From a checkpoint of a small audio embedding model.
Model: log mel input, moe top_k, layers 12, width 320.
Data: trained on short read English sentences (LibriTTS-R), 26041 training examples.
Rows from block 9 of a small audio embedding model, named by matrix and row number. Rows with one number within an expert belong to one neuron, the router's apart. Each number is 128 + 32 x the weight over its row's rms, rounded and kept within 0 to 255. All counts start at 0. Numbers have three digits each.
Before each expert's rows are labels from the 100 clips, of 14976, where the router gives the expert most weight on average: "responds to" is what is common among them. Only what is clearly more common there than usual is listed. The data: short read English sentences (LibriTTS-R).
# router: router (model.blocks.9.mlp.router.weight, 4x320, trained with AdamW), inputs 0-106
# gate: expert gate (model.blocks.9.mlp.gate, 4x320x320), inputs 0-106
# up: expert up (model.blocks.9.mlp.up, 4x320x320), inputs 0-106
# down: expert down (model.blocks.9.mlp.down, 4x320x320, transposed), outputs 0-106

# expert 3
responds to: voice: male
router.3:128152113157106110199106086160112234164189131112086117096212117115105175072113138148075095099211150128107084114133079137144140148062114067127135114169119160164146135054140147121091124073081111128201079128129155101065166110065132157214138188135144125132092133117163096108124124104111096172108130121111197116091147182117119
gate.0:101111088099130106142108096139114142144136106104147172166220118124169148189108066165197101177138071115147154064117159160132148073096104130141147127103182097134123103183126102169116092089145166133106156131149164126144063134166120068142159128171169125109168123140141098115084125143114134100173153082160108137170075166102160
up.0:057075094101144114120147110158158148125064126121100202120122130106127167125135154121198116143132173181113190092122106092057133151155130163103173152102145130100201093100081069130136160165113126181180147068148141123091122187085121063179113107129138142091082117106099124085106140091161097156083120075171088142089090165105134
down.0:178077139128196141081119106134130112157147149165168123094127119071168126147141087198158137159085095064088147165183086123173155114110084120090147148147095125110120176121103225099127129121135114135092180095181110053138124110120147118172033138180142154131108102192111153157108157134122142111202158111108118122123050160118108
gate.1:207104110103117131134133102202104093183118119055126190107067143108137169157115152079128078099155158169099140126158165108100128110082146133093142130088158196102112128195146097173222146151139095210129137082158139129096130183147154145114070107103107127093072170087129095105121154147174070096160143166189130149045108128107079
up.1:141134129180113126232139139177114115118140112095148130156099140156090038081086112129129122134150139118141195139174190146097143083117096171106145098111136075091164100121143110134121147104082072129138120079129147111141081150092134120084083133171109093131126106081117127186116185134148129120142124129132139155103175138169086
down.1:056139130120157135141140141092132134131114138155092112099107160141098091216104197170181108139113096086112069114125155072142217110148110136141135181132137060189112198114116089097090114111047115133106119077163133110137085101151133145150142096077121122112139108084187106137152117121123101068110155159124153120103132109146142
gate.2:108136114138109188168133151087119193121149165136178144148131105077141098118162086166124115117141130084100115178121124101117117107204144094154151166112103092106134101164120153168115141098076115075127089187188148121116121136163186167068056130098148166144150096162130096128120218153158122090128119091221142117139086144106045
up.2:104177130146139095184107083150106066117119159098135091071119167122084107155102184123118109119147162124135110236130114104116169179155089149125120108074181086199195087085098130123140152118113081067113124164089134181196118181111113166137057185081152149154164189108066154155169143171147105166106106150144137155142113127138081
down.2:084142152161138109100116101110155118088140093115169081147082148115130139145170133138115162130173093187165219112098142197118135144072163157109110096139100133170178150078095070101118161140124136118101076091105081106128180177104126088207143104099161129129128100151111087093101127139079074087138154154054117152113109159134141
gate.3:111182168112097160106193131175125123135153138084094179138147134127143032171185118154225154121070106087145147158183148174076125121134137151120084163097084142137118114183114073108150121183124120117119113153173127147139121144127136129142068106065088104126169107071163173072164148101179153112190143142085129121106160093140109
up.3:134176100126118063183072153135138122045100164117121112158102131071099134133143120110074139127173183103108090104169129096167078159077180112115146125130090141143156115099138144135099158140126133131124073203153110147113126165155155122113168110165160109131118125106132182163116154074094154121072088131093131111177168100136140
down.3:193141147105131131148139140109150135129155232110124123078177162157116190135135145146114102123117046092127112139129152133117137149102140089106143139097143110089144078121153169084122159101118143147165115165128132103142162110130108161147181179113144107121120159169062173163166137079177139127173127124067162147112129045133075
gate.4:090127138131173123134133106130149074132138124253116111095108128109104141171136082211189117089122110098095057116098160148147136100112127115155149101067117147146152125147172122099122102124226190143090210110110114136127098151155151130155148123111142156146100134147177094083162122165115175069134148168113093147105090089129163
up.4:165171069115108076106165141123156204128131144026203198137175129121131124134135155084088096205156133109144171131131115122105183108203146162099092155083126112124099098142138121131118150162072094135144080146126136118075140129136129111129102124115086120128130105134075173156102127124135069194111119125159176167166126168153124
down.4:098132117117126143190106150091140116121123135215137047115130164116100135135108140115148086138089160127133092079075111134146163108088104118145116138138145103131132094123172174106158092167173136188179181101142126185112188129093119108090146145148051164160135119122139173177133130122089162110121119121094061110092166156129160
gate.5:136137166164135137075190147134163095121134143132179089160164100137119145128129104097157124118139045081180191165091129148152108132134172115116113136128081136083159150155127171114157153155049176088195089122107152135144114125072123103137108139161096104125179142136084185130103134124078123090157136188143052113102087132151099
up.5:101112151171192156082138121080171177101194126155112126161162136145102128109123144097154139120119055144107170134121138151102013153131119090178126123142149118146173138184079120085143148123059141144140151128133153151114096102138175089141153133098126086108160156173154168106119145156110121143110116107162102106083083165144135
down.5:124125192102164129124145214170133172060198093082199108118110053114130137109117154075111113091090218073066119140163154106089147141159157107178137115151110067179115054112126075102083121134164092148109136069121129155158144170166182078069175111144096120121120125111155076109133135189087100119166097144120175145093102128146128
gate.6:118146142116119153130128129118140131133128105138162176086209081141160139179061134164156150104096121130175089128104109138039090170139159140112143127141128099122083137153188135128180102103070082097164162157171176236163185132135186153144184110105145163083148083115113113106118101112090079087157110100122180128210140121099082
up.6:170100130097157155099106129124179134124158096108084123109051166100150134078194099124116131144173130133089145103135140087220141063159097149149114122093101173123105125127094099086086168135159115125103090162046146093097089123142113121082049145181113103158118132145154159152120164139181220183107091120141109182055152136105133
down.6:144183110198151140139105091116133135105089198139106121137161106124130125107088149135105161185140190139158138124086070124166101135112116156113100144135075167149102067135162094142090161143068165137118138177128079166081109107186149146159131115082092110144166083172090166114156163150109107099184139106140148113133149069129092
gate.7:084082127080101140134152134125169082200137093165134164118097147095123105146142137112109099145102076133132111126159174196110120120122196135094140115142139049159138130094110054214149118121121099131072071083155207107119128143116132122129131111099175131121140184059120062112148126162094092117205106161126103126099192149124154
up.7:171184101119143097116101130104143081131130173119094141138081110129095122155125076125213128130121193136130083167130110100105137106152133171105110140119109216161111093116108118106121137178199092139112117133126065155070115121155131124129117095104165109072118127135145105094112136105141101126104133158098132173138064121089151
down.7:147132143161140153154122136162144107101138126152071167172131123170158146141154130093103115152184129183102122098115099141123097110125170126174156158194149161083138116145097140127112149082132148149081063083129143139111140130076193090181149107126097123135150198136132065083128113139101119079132080172157164161225112084156133
gate.8:061086075111121129150127125160134074072126146095187119125103097146110119165070126159150177166137089149146173178109126112132148044155114101167072114169164172123126097120177169153189129154137108104142018127132151130192149145082155116130125089135119088088101071059136109168140115108154122154151125138170094166137158103145109
up.8:095132135089126103115109120130136131166107082128163152147189177123149198162102115070174076109128130083120012161161047133161126184125186192141152102170129134132114153180160105096087147120131107149089065155196126072133128128125151091167118165125126104141142157139136145072120136121140118170116134135105116120164137088102164
down.8:121161149064110103168092192161130136204034069120077092158135127103076125112136187078107154111092174057077124140100081195105083100118104167113098169139115125137131078076156145124101104177164173120133146154157157135139119144159177146125106185088137138105107168077187160191136055115108166148153152149079088149144108097095154

# expert 2
responds to: voice: female
router.2:153049127116221142087128095065123134156115125150133165115050111096132106173141091188145113130087156157116179112119155130107163097153127143112119142129071146143112096126115120134106097106180117073083155124134092162159129104108103077124237099127113089137107136178091120177136099102099129125118128118142090081159113052093140
gate.0:134117114099158101123154094104081096181154193094089172119114142122102148153090162181089150060202072115146156189136136173151099129132099136142118135145085096162167129137136080123140127107135155152132111115150131097114134151137105207094060144122119172123119093167134155159112146189145111152138097124100162137117156176061067
up.0:102125133155113097157110158144111105137133152138171168114129121147144164208124126078104041127169177107114071161118154120199091148176090116089104154116120083131104134073113129122127082105086107104136154125143124113130143155142195197121146120163160100154116117140135137101147104106096179179135102160173194093076047124143137
down.0:137100188110021161133143093149143122075146140177132124080124099151171132025167136161137151141099092119173149175109093129107130120128113091136110119100123119156092145083106088133115072127119113185145188088150115115168093102153128120076157073134115135129173146097155053106168080089082133075115129092180200109090157095160206
gate.1:129107095132140177091145100157070120122181131165153168137104094098113135133130081136157085128141165090155161142109181114035123138137146105169113110065129107146105114122084079143106067152094122173107135161144140082048142105163094130120147135135135155113177177076163125095157115051113125150143076113047110183137145111116096
up.1:176153123086149154145143090134094108180177122120121187161111142085125135119170081161175070157162168099149160138088163110038140091153126152133081134126154110091138145096092091207135088096075102155152111136136119082100144143154104103175107138157145122107175143070130107047140110107131119129103113076115158156154143097105059
down.1:129110125135127121125119100117135085176144133128128066145083160110103147131175146094053108130158103133152103014097135121125123174083168086100147136105111137105097133115142125137093142130151148091116117117096131142116062105115117100083011203130107103123123184117170145115156110100118153163134088137103128137179157136157057
gate.2:150100167128139126089122109171109104171050051140081150155098115130149082074106113159081149123124121126154174118148132076094098135121116111160125127137180115112152111123101111103062093171000150139128118101150081134153122142165105132159192112114144129128164063075119160159066146135132130159136100127162173164081118108155166
up.2:199090141143084136129125153130137138141110143089142098115093097177188111132133097127108174136076153106158169205088061076163164101134133158090122120130062109140128148118131133146170132136114156092117220145158108088171146198123149153156165091148076176118109109143074067154145164163129112073087109088126103089142131130165159
down.2:116094129194097168175132194126118066116110141093090142108177183119120165130145063125129157195135080124207130118142134090142128157110191076139162139139183121126103151113155105224118086169108157171125117136153110109062185144129111147219111105118087204084098155105090161163126111113132120182164169167176153155140133113117139
gate.3:180126145052188116153113136117132069176074141143166118065155143113110129165118106090120166133155083116115079162118107167125169145139098127152140129176101121131137112105125198139122106109104149137170133141191076175084117164111158138172112142091114115135160126130149168125114130105112118167081125119129144140075120127131116
up.3:172090124070159117149093136117130075170069175146179121080166145094114116174150074075093144159133109109138115174139110139131108139129130118145120165168085121089120114115107170101134115061110140131175140131218092177085089152126146127133077098134153135123173106115139123126075131090123144153090147102134128166113152085095130
down.3:144143103168099123115136126175142178114207192135036148124151103148122178112101199153142146083101135138100133169095102149143102132115133152081108123150137115143096076055145106128099113139167124089138176125032084150139147113166106123126170168116126138168122080187131148139110161135168171200124111187105149124187073092101146
gate.4:084117155111147096123146096127131186126137112174124085124122097121109095162092188157063124141083058077143129126110099098121076171079119143096149078127153155071064115117110170115118150145156140163142172180132114111094084136108075158075124158101156103116157166099139086130150176129054144140082105119129085118046127130135123
up.4:104115140116204143166122134116109116164115118162064135142118132135086086138068188081128091214133059151141153143103140107157071164079153149123137089122146096092162104089154141153100167119110138116147141150083168069109115116115142133060017120123152079115159166121134147084104150130103148113099144124179164107077158135115150
down.4:043137158111111099134088147133079170127149125136083145056109142142124116199133179116110145125119156121126097100134114117125117175104162163141122062108090112125164138094118128141129113089146150112156111129167138132138115107143117148101053123124132112154106103136102133140077125123173084043127173178151171143151161165099116
gate.5:073084145076116159122101156122116090191152096081078097077152099156093076149096168059153152151103143146121105095116095149151090145153143133155128117119129124171184118147142125167121116133063118131154140162179150140133118120152116110096015125106144087125089171246183119146119151118091183129084107126054151162119100138133096
up.5:127131097126163125135134134100095148053134168152117098138144150129139164109105199177055103136166111095092157167170115112094152100121114126170090103134160153158151117176145130184155096162163095091126088124063118129139150103145108137134221144125119148158159086048056212140175147137114067042187117148163101139101161195124152
down.5:159120115144144087103156092119176121189097084175155095099166135189134154178144140071159139115184138213129087098137189099096067116108124119089118119106176159114137129144111140138183088074151107062124133120148157059117178135143094108119159143092150104126147101141106141105173139133104150121128130159105084179206122127120077
gate.6:126185148127096173091185118145111164151161132069083113161130114178149139164126119149166133151130123160146112124131150113194165117139147081133131144232175099070100128102131186178111134114138148101140087079152138063151158129156108128191061160120080186160187133120115139088125169143136139146148116157072136102196091156096108
up.6:084119130145085138126155123100156090163143129127173162128169092153145062077144162219100105138150120107100169096127129166173137119064180070167145117169134046117141127103184039167113110140098152125138150113119138164162156152132137139116200102092140141109126116091141109142137130142122134129094089119063131114117116122107156
down.6:124083116135165092108112095117152170162143177099176107077135105154096163059089140075145139143127202121133129103111069145149090103175117135130167083137169128140135106098089164117139076142106117104167096107109215102114132141126159104152181069134149126169152151086075091076106124082083219095108153125066099110116102108117140
gate.7:134095128134133188126104110117191162105111126132106194100099106138118171135140158113175138145113097117072103158136169134141144162071152109117150170097133136149057166089153143140136169157157152098174134126111117167077133142152091160204090152123123160116128043154172079107162159121096148124138090116149090160143078135154086
up.7:076141146129129138188138156091214137115122087130121144146103143093093081132146124073210094108119138116138157172092192154128094168103138111137146115090108150153120088105176123144110110118091131147153159092106061140123111137136158169185103170089095154123094165114157152183144137135133105129091118086115138117116128149109116
down.7:097102121133118165076121096092108158128171072124126184157096115110115128120123126047158121055126142139128179119134142118148106131142154107143105070063140142136140132091102093136122132161098144084153209119159141158076145113169139153112128130080164088169136066133174124211122120106122091091098141153121093175125143092141194
gate.8:136065154169108122111136065097125120130119190153087164115147117122122127145133125041089083142157161103094151130125154110152123159086147171080128136073188138095134137185112099088140107108075148163166183153105136079148149128157124165083148165141122183130109112098161119125105199117176158138175129148072149121126101109136138
up.8:140105160160117224043142164079152060152164156166129104162118104135112123123158166142070104107102183183145216123091161058151111106161090060100143076061154178137128124107139204107094096113154164102122156095134143080183132115109154154118167128146096116156084098061097121069145096169136106108223186107119122116073175122139096
down.8:188136180130174069113098095109133052141173108174095112148089119182088149114114083134162124129181165180080155137113128144114137085132127144113151120183074140179098137163116093153079111096205084144124131161138110130109139139084148148180133109158150166099149088177144189092107082129106172110135143142078130107131159127114125

# expert 0
responds to: voice: female
router.0:122134112170097138134159159147118034098105142138104090157089166161168139115126134033141172170125061121142134134112115147113073071107147127097153137117124129121091145158166100104112116225155148162105107110190158119142085157215125148068055108138154112125113144142131133174098125150148127123155136105103138146173159154164116
gate.0:079096086168086153160240134142133135120107156147113135137183134149097161126097098168212127207130073083133141150143107184096132193089153176140109157112128065158059118090149081095123139145116137126197154066111160103172123130116143120108169116135135084127151187085110139163124173123133131197137126128102058169115093171126101
up.0:082074131113102129163155122145102129130125164164179091099137151138176110149137125133149104077135085164152040094145159137155163126136118153134141125104122090166126117137101126155129135131102133083130139169149098121158124130127126137152132166152146151125144152083118137101121123135158161149211141142106111127201135202121173
down.0:179119159136150108110069106116156022064131084117150164141111095146144073125144182113139124095148169169127099125094105137105076111144051096125111112132082159162157105147114040156116148107152157157092175122175127138104126156148076159167114158121133161135118162165106126112114154132120164179165112111059091128152157116118201
gate.1:114109111115116149217149122138147135121113122203168118144100085132124170149110113149090097089141167122134096156108133134042103101163122122124137147156110119130153122100122077160132045164118130123116155134191063190045080098126169167081121144169147139124135128046145172095157146144143121143140121105144132171126080111143110
up.1:147116151146096129108093105165129103087132123052109118116115145142152116175147156132157178133111112078155148175130093139141090204158157068140146116107107134151129121131101190116152108105145162174134144167074174128155110157105150115137068107094158165129119201159111050215141130094129100106131148127091102136157132088173113
down.1:152136125125097089068154135105139076100106146105118168048175192180167109157127129068197194138100089137118131125148163128114086087119104130165135171082198168076117066149111096091110085141137122109079101174137127133176170099189144146132152154134170149126182119135074152117090162096134160064087157080077178127145163164182132
gate.2:140146097119094100173103122112157138124101089193152162127161099150119149073162092156170100155058093072153116155127191119144167132073106148151115128117138174121111125052139132169102163132093120130113147120099102104130082140090107142054124120122130142133075115138139147093133090106115098172144113135147166122180135150163181
up.2:155133127122113168139197130187153105169122195070183138131178205151165082186141155054155092105137125120207102026081110155104103128187141094115131130110149076152129102144132071141110088096155144150077121104192141132099122130148132091189135127195119088184178148121135086121132162103166166130086136148139070142094135163114181
down.2:184139135138112155081165139124158105115157069154050155103135085107155156111123110151205137096067165100074169088157121094148093078084139190152131162123104145109114108174105108139167108149077098162034109137049091166103140134093090107135114092147146104163131126095113129067127151140120178123088133114069103139051074139127120
gate.3:116196146115158131147144164164155118130151142074203161128099151097148083103129173087128118151088163154139116120139120141092123086118200128123107121155164114096159158092121085201158127150096100121144166128124137161106125146153082099086117170080144142145157186120056177092143137112075114122073126093145125120160235128155181
up.3:129134145126102107109086176110144089097086051164084081088164110147108121145168170196156135113120096097086143161093170134167111098142112096184155113092091161155066078118090107080122128117165172142121141124161152131129140128160121157097161082127157125142100102151114149151142106134155102120097117162132110138080113147117097
down.3:101138117135093102107182136089144126159143131134132151122115104198105159142093159101137117131127087126148163097131092192167076120093087158115173040143105144179134135160160167172084122114093105102109147059176139111189228093159121103150118176123163116124126163122123180124096072151153114117112159133138138126114048134143133
gate.4:190069127113131161192120143135149160084161204129109175093178109095119155125105119104107145124108119155139144140114142147131110146154090155115123130143108148173087151154141160071089095065087124105142038152086126111151098094121135134133152130124109106135127077142147101132177148131144067087076141109087162103047162117166102
up.4:105137125127132147151125158090103047130148096143189151151153142136174143134110098108080141155111071108094139064115124115088198106135131105137141125048162057106143155129088080140130136146102142087135195135199111131166167088095157129123089134130128184150118116119108106139108111126178153159190146142094148145147057178135163
down.4:167120092073112101136127155105169067132117124158095099112162145148091175179134152125148150107148086147178142119160092118149154151175141142110072146008111132128142138131128106080130087154166122122139072046133159102147121126129170094195166097119104178157143161105158174126121097131121223169052116133106187151118103111108117
gate.5:102125160112157160142122157128158131187114084180140167177119122054144080067116111145109097197129096179105060108147130101205091081147138092175183133082121132174131095113090152144156130053085192073162178093141143070188111145148125052070041125102159172137066119138155154144193112120096126133159118115097142112170161168150145
up.5:035181133103118165107135119131111170080095135125103136160177097108137176189181169100097166095066126114144122132087113167123125174089063096196090098090134155078169087145126121090108084118174087112123123141189162104105178142134130102170141151079137120095165133172091165120093158126115157121122113154155125168119172119150141
down.5:126116126167136079149113127114118075150114197164122160113134110171142099106178094154147070172122146103164144103192116081076112056170121213132100144157107130144140171078065196108142103109103118077131095136114163086181106095136132126134122149165166180111130152153087094150117130091085143115163117168115051111141061049090088
gate.6:048155134161102138149125135132144102133136131116173126128119131138123112115133141156080142121097003144125139125130116117150167163165100068105129113061118188141081101088110099147163118090141110102077179100146141097090143148117095114095184148140084100142113153152109129230149116171156103123161090087164130129174082125130132
up.6:071132074132153141113145120101129131151113112112151123066112113133108137126119126105082107152075007180090175065135137162120141170151140132156127141079124152127068100146125125135152118113149108161060158083187138122164128149107130099082140180125100182101089200124151070200179135100124133171209094135151125115160061127136134
down.6:057115149117095155070117112122131110126236133238192140139079139143135175148103109099164134150132210066107123077111118121118119090246126111149131135141114169110124126109154195097130093200135129113102098158104182168104148137134144140135145134141150164116117071161143139165071133136132159126111138112166085141131136145152098
gate.7:099119164114182130100157115174133152105126143127007150128196115183139045202031120134104126118103067097147107157125097185100160150093163140129114178133087129099129144132082119146135132120108103123153082092101145121142100149168114073133052145161091131184129140104101095154132158137112128099075163093101118130156098085139118
up.7:162126140144151089187144106089134071128113104172226107140122177092120158083113113150151071179156221119113140103128179125139161095160093081145160133173145145109151161138111091191116116110113178164129120190109137152103125119098152151153106051172162136080168129120150145056143101163088101169168142152166125151128122113139149
down.7:085140047152095110187148111112150116160162107143103079093076133133137130165110150030188136124157156189142162122117150100156088101139129132121118098085093131131144109103139114086180094154203149163198142103190155081087112145163147162053193165139171098120146113120107162121095103146122111094147121124107080173099128072074121
gate.8:171087136122140122103119131105097163127171173117146137149136139115160080156118195117142108136175145135140128101135151159094123127076117121137132170154168092139123079151144137118111142140066120093105168158134116158153090140099145140135140132115147151142156193076167098145170080103128139098133138106080124063137165135110116
up.8:175114106104124129120151102097117182098147228192165125176139103090139103158148191080130096138153148138102118084130166132102115146057072087125097125144151126125171084180129092142111138137054128136104164171122137171151084124095124111098173115121136122139160104067135136129181085111089152122123126158100127073149170139150122
down.8:069171140135187138096103140106146127054111126125144191125167056112130102117164141090103103063070158133121082120145124130115126139127133115131146176071073081162146093127149124133110127114095141126097117107119125083147173135132144109082121141080144151229162102060056130128126066111159107126110124105119085114078170126150101

# expert 1
responds to: voice: male
router.1:099172121097101113088098165143150100121078126092216156173124117145134095173140131124158155135133125102154093151130136144161146213176150199144118144082190080100149166149128103149230155155051145174089183141071111118145102153195126108135069134152142165158186110052090164075125139139108155109113126142130107139090109150188120
gate.0:119137097179107138160175158140115120077064138097121161137047129121169116060227171099145095151153132075133145151177131153171098157073118179125159117116109108132141121116169039104165105121104085167179140157176141123164120121120119147139160090118074108125104105136121103170102081066088098128174120131132082106165105047124172
up.0:114127119150140084156144165140100166088131171130113146080138139138139176123188099104150105116136137101148189154117114117124079144108128081128123086199093113119084129151138078110155107129109103136108176170103097143160179092117108093160034121156094147139096128165114131163113147071128055089174127153133075115206103089086151
down.0:133121118133103145155102127104081171152104136146142086153148094144182109117088166155103097183138125076149196086145170130114131086033121118152108100125189127100087135175171156134175201102179189150066087093122161110166104144109129144164145171146172166116078095162092201120126170149166111186156137147102108109109166100105093
gate.1:104122125113105094165150159155103186131107123160056110089097058125141134141076113125137087174103062111111136146110108091088100120077097129152082100184085100159108109105167133193116176118118146115111047114180126124166140144118079078075078135128083120147129120138132056160144076170095124143149190111113077164115182161095063
up.1:156106104092145145111131129125118181109144152147131123094132142117136162088131190149207176152169165136095145168148090132193132122114145020078167130111076177112138094135092100124122120139141126104163211150065096134178150134112189128147122096126178125143141111164085175125124183136134174131086143172176158124138171121143165
down.1:110108098122109073158112076130135134141164141101135089124166132082089158109139193220089103086040189200167117096166076119114168140086094053067072108170116112107103129122132153122116130172106146163120083155112135120122084148133123158179109092110178091097165187133142138116086133082108040121142125126125133081137147154130099
gate.2:138131103155132118146138171090166158130115195119129101126141113142086097158181113128153123115158171129137128132137033132123133090065176081090125100129156112198143179178135046146137113138179131149133126118072072177087126085155116101162151141194115106117088113143106155170156105141087164161133133146115177143133129121103124
up.2:143122137092237142156094136158083092145099051114054139102164132094128151124076148105125139206117099130100165099131199152126158154155104185124148114159142115069126094175072158130108156130153125111101113134179202071180134141173135156138106101063156132126113143164146082117123164138156135131109101097126168119128086127114160
down.2:187105123125203094112124126103127194124110133125059121124184141137133078132149135227095112136062161090152082151129208074131073070120193151089082109137111099171159133153208106157161111122099134149080150133083104196188124101149100098153174157160123175161129091118092145154106095146089131071087166120156162128143130103104150
gate.3:108114138100087145108061135176108098112122152191178119104108204127141069114107108147102101151068088092086138108171135130113169147174143190142203130133138144125124124069112158131194103129092107167113122115086062196100097160125167128171211161152188043135122089108130130112115116057067098089162135128120138137152046129132117
up.3:237132098169164090190200140095161227138193094165106176087164120110103135232157104126095121231154140131142129053085101101147062167112145156117090104089114111142105116138130102076103102123107149150149100087119185073198116154120108190154117080112137173096121105175162156169131100141173162124102124130105108163081152121065134
down.3:147119159102174135132115118097108111070158122136129151135110121121081072223073144077171104209161115143085067162090121144159121101149130178110118133128126222107133165144133138094147144131086124099084172135094123097134118107146105085136123112078115163116129093140115168141154101146158122115109142172082178109015154139131146
gate.4:101102144147159103140118114123162235125149149095120167023101128124091140177112133161143100090164080136090091197092114110126121113175147144142133120128086211120079184127103161094089141101066122122135131152124155153116087118135159110159158151062126133112122162125130111181113077149149123162141110167099079150181168138155166
up.4:075097108175129152194080161089147102130118092094143070180168091115117113130131181120119088061126149062145119148140134121196099121165129122131106106113166052159174116096169113118094099135144175202057161134105123142132124141083113123128090099151126117122122130130123156128142154178139112131129111096095156122110072065104167
down.4:173133142089145170142134097150132123077101154161141104069151117186141134072145129141163127130158111107074142192162141129109135164181137097130134161102081096155124105080134088097109129122041078144129130145107081189195089111084156144094123095153101135168087141118125215191163131109114143109155135146112126165179223186160101
gate.5:171147090121122164101088116058142106112145114175089126091122112159132138126091103108147181095097145135164113128113115070172155161091068078102143109140114098178091143171125170090134143145071148100088105114123093092111087140175127124108143116075155088076113130141088204149107113098120174099118103057127120092065159129145139
up.5:180114130112156096124130161125166112176127208059150085133106095130146111162146123125145067160108048083088071198153179110120161128137172164135132127109089181115143038117146159115152164085144120096116138162095104122160092187117162137141107121177094191129147152191117112098149127139126085158150114132182087168127161150163143
down.5:127115110155102010107146143108109105119149111108144079041099160136142102084094082142139184199184143111143130158128147118103114095129149127088153152176129063115105142169115084123097102114080113126202214112135093121057185105160128089134086175116094148118154152140123134115131151160125133134146167119187104119153159110165137
gate.6:139104110199178148088149121116152073069147124128175103139128121159123110139123166139070106118108077132113152164111109105136105183094135116197114143145119091125141162170145141096125125166107108124132168108083130126131141140099119131083194143146102158127154141058136155122151110125146164134207131163126094119159131139152119
up.6:083126133120054134126112169137137168191106133074159069105157118143119127125141133129117110118165157132122141085126058079170040101178140138124091090154168060113127156107149086169157164150222092109168187135095145077092109133123136100181190096168126141109177111118155158231136108140111107166093103132143159166194128079154153
down.6:146141123141122193097133158084105139091128128140119180116127106170141131194137071071203150084176175117106182114154098150128111129058163103131122134128102148169070104126121075090143089139166130080113085081099112139087134114069151154185139103118113099142158135102102098106088088104104136142058146101079163173135132109164113
gate.7:137173127185106120166179127085103095182137134201093090177132149105158133143101091073143128187147164156158128174113148173139103177105118109123121098127140079114193111165091156137163139116130124177127126156079117123111134167073128102110187142097157085096091188092162168172107128101145198162107100125125132140135126089133094
up.7:168085120157113108145070179177148178079106056065126123093130143094085164081148178151145177118126137150143109157119104154095103091146127126167099111140142172103083122061141168150145137141173179143044158155156114187124209116161134094130161136144089110111086129119145138040129105119151077138119118131155173135137151140144137
down.7:132125184096163152224081155099121152123100123108101108100129092153124154160128134162149118197140179137128176132143159111068110142093088099100107163134128103129143157133123103153082131157084148098173176184105174117161126094136155145059168175092087113111129125077229125134112043125196122117107127078173127149073089141129158
gate.8:097131110140058094129069161097174082083113121182077130159086119055094081050198158107070130156164092177132155091154120121162165149149102090115115141160106142113131106124158120130096107117056137198177157130176085132134127143105172136189105140147126144142156101130131131089141139136170113163160102171176117154086139141165171
up.8:178140131099086105147148120167153145147168121128169084140139120129098126044122112104106133098145100113123116128123118117131182143145102136144171117169142150124195126096139129156154053098115088207132168159105122157107121096084157137148094119146109110112080147098100149120188163065148086097142107097148152134046115159160073
down.8:149181149104157099106131158100179114146145143129131142131151110153161151112135135124020127108209122161115167242117123161097117129133131120117122081099197114134082087149154127183092124145181122146096111147130148140126138140115154121160123182139088113111124143171114159089159154159171117173142139154138110179191109085092078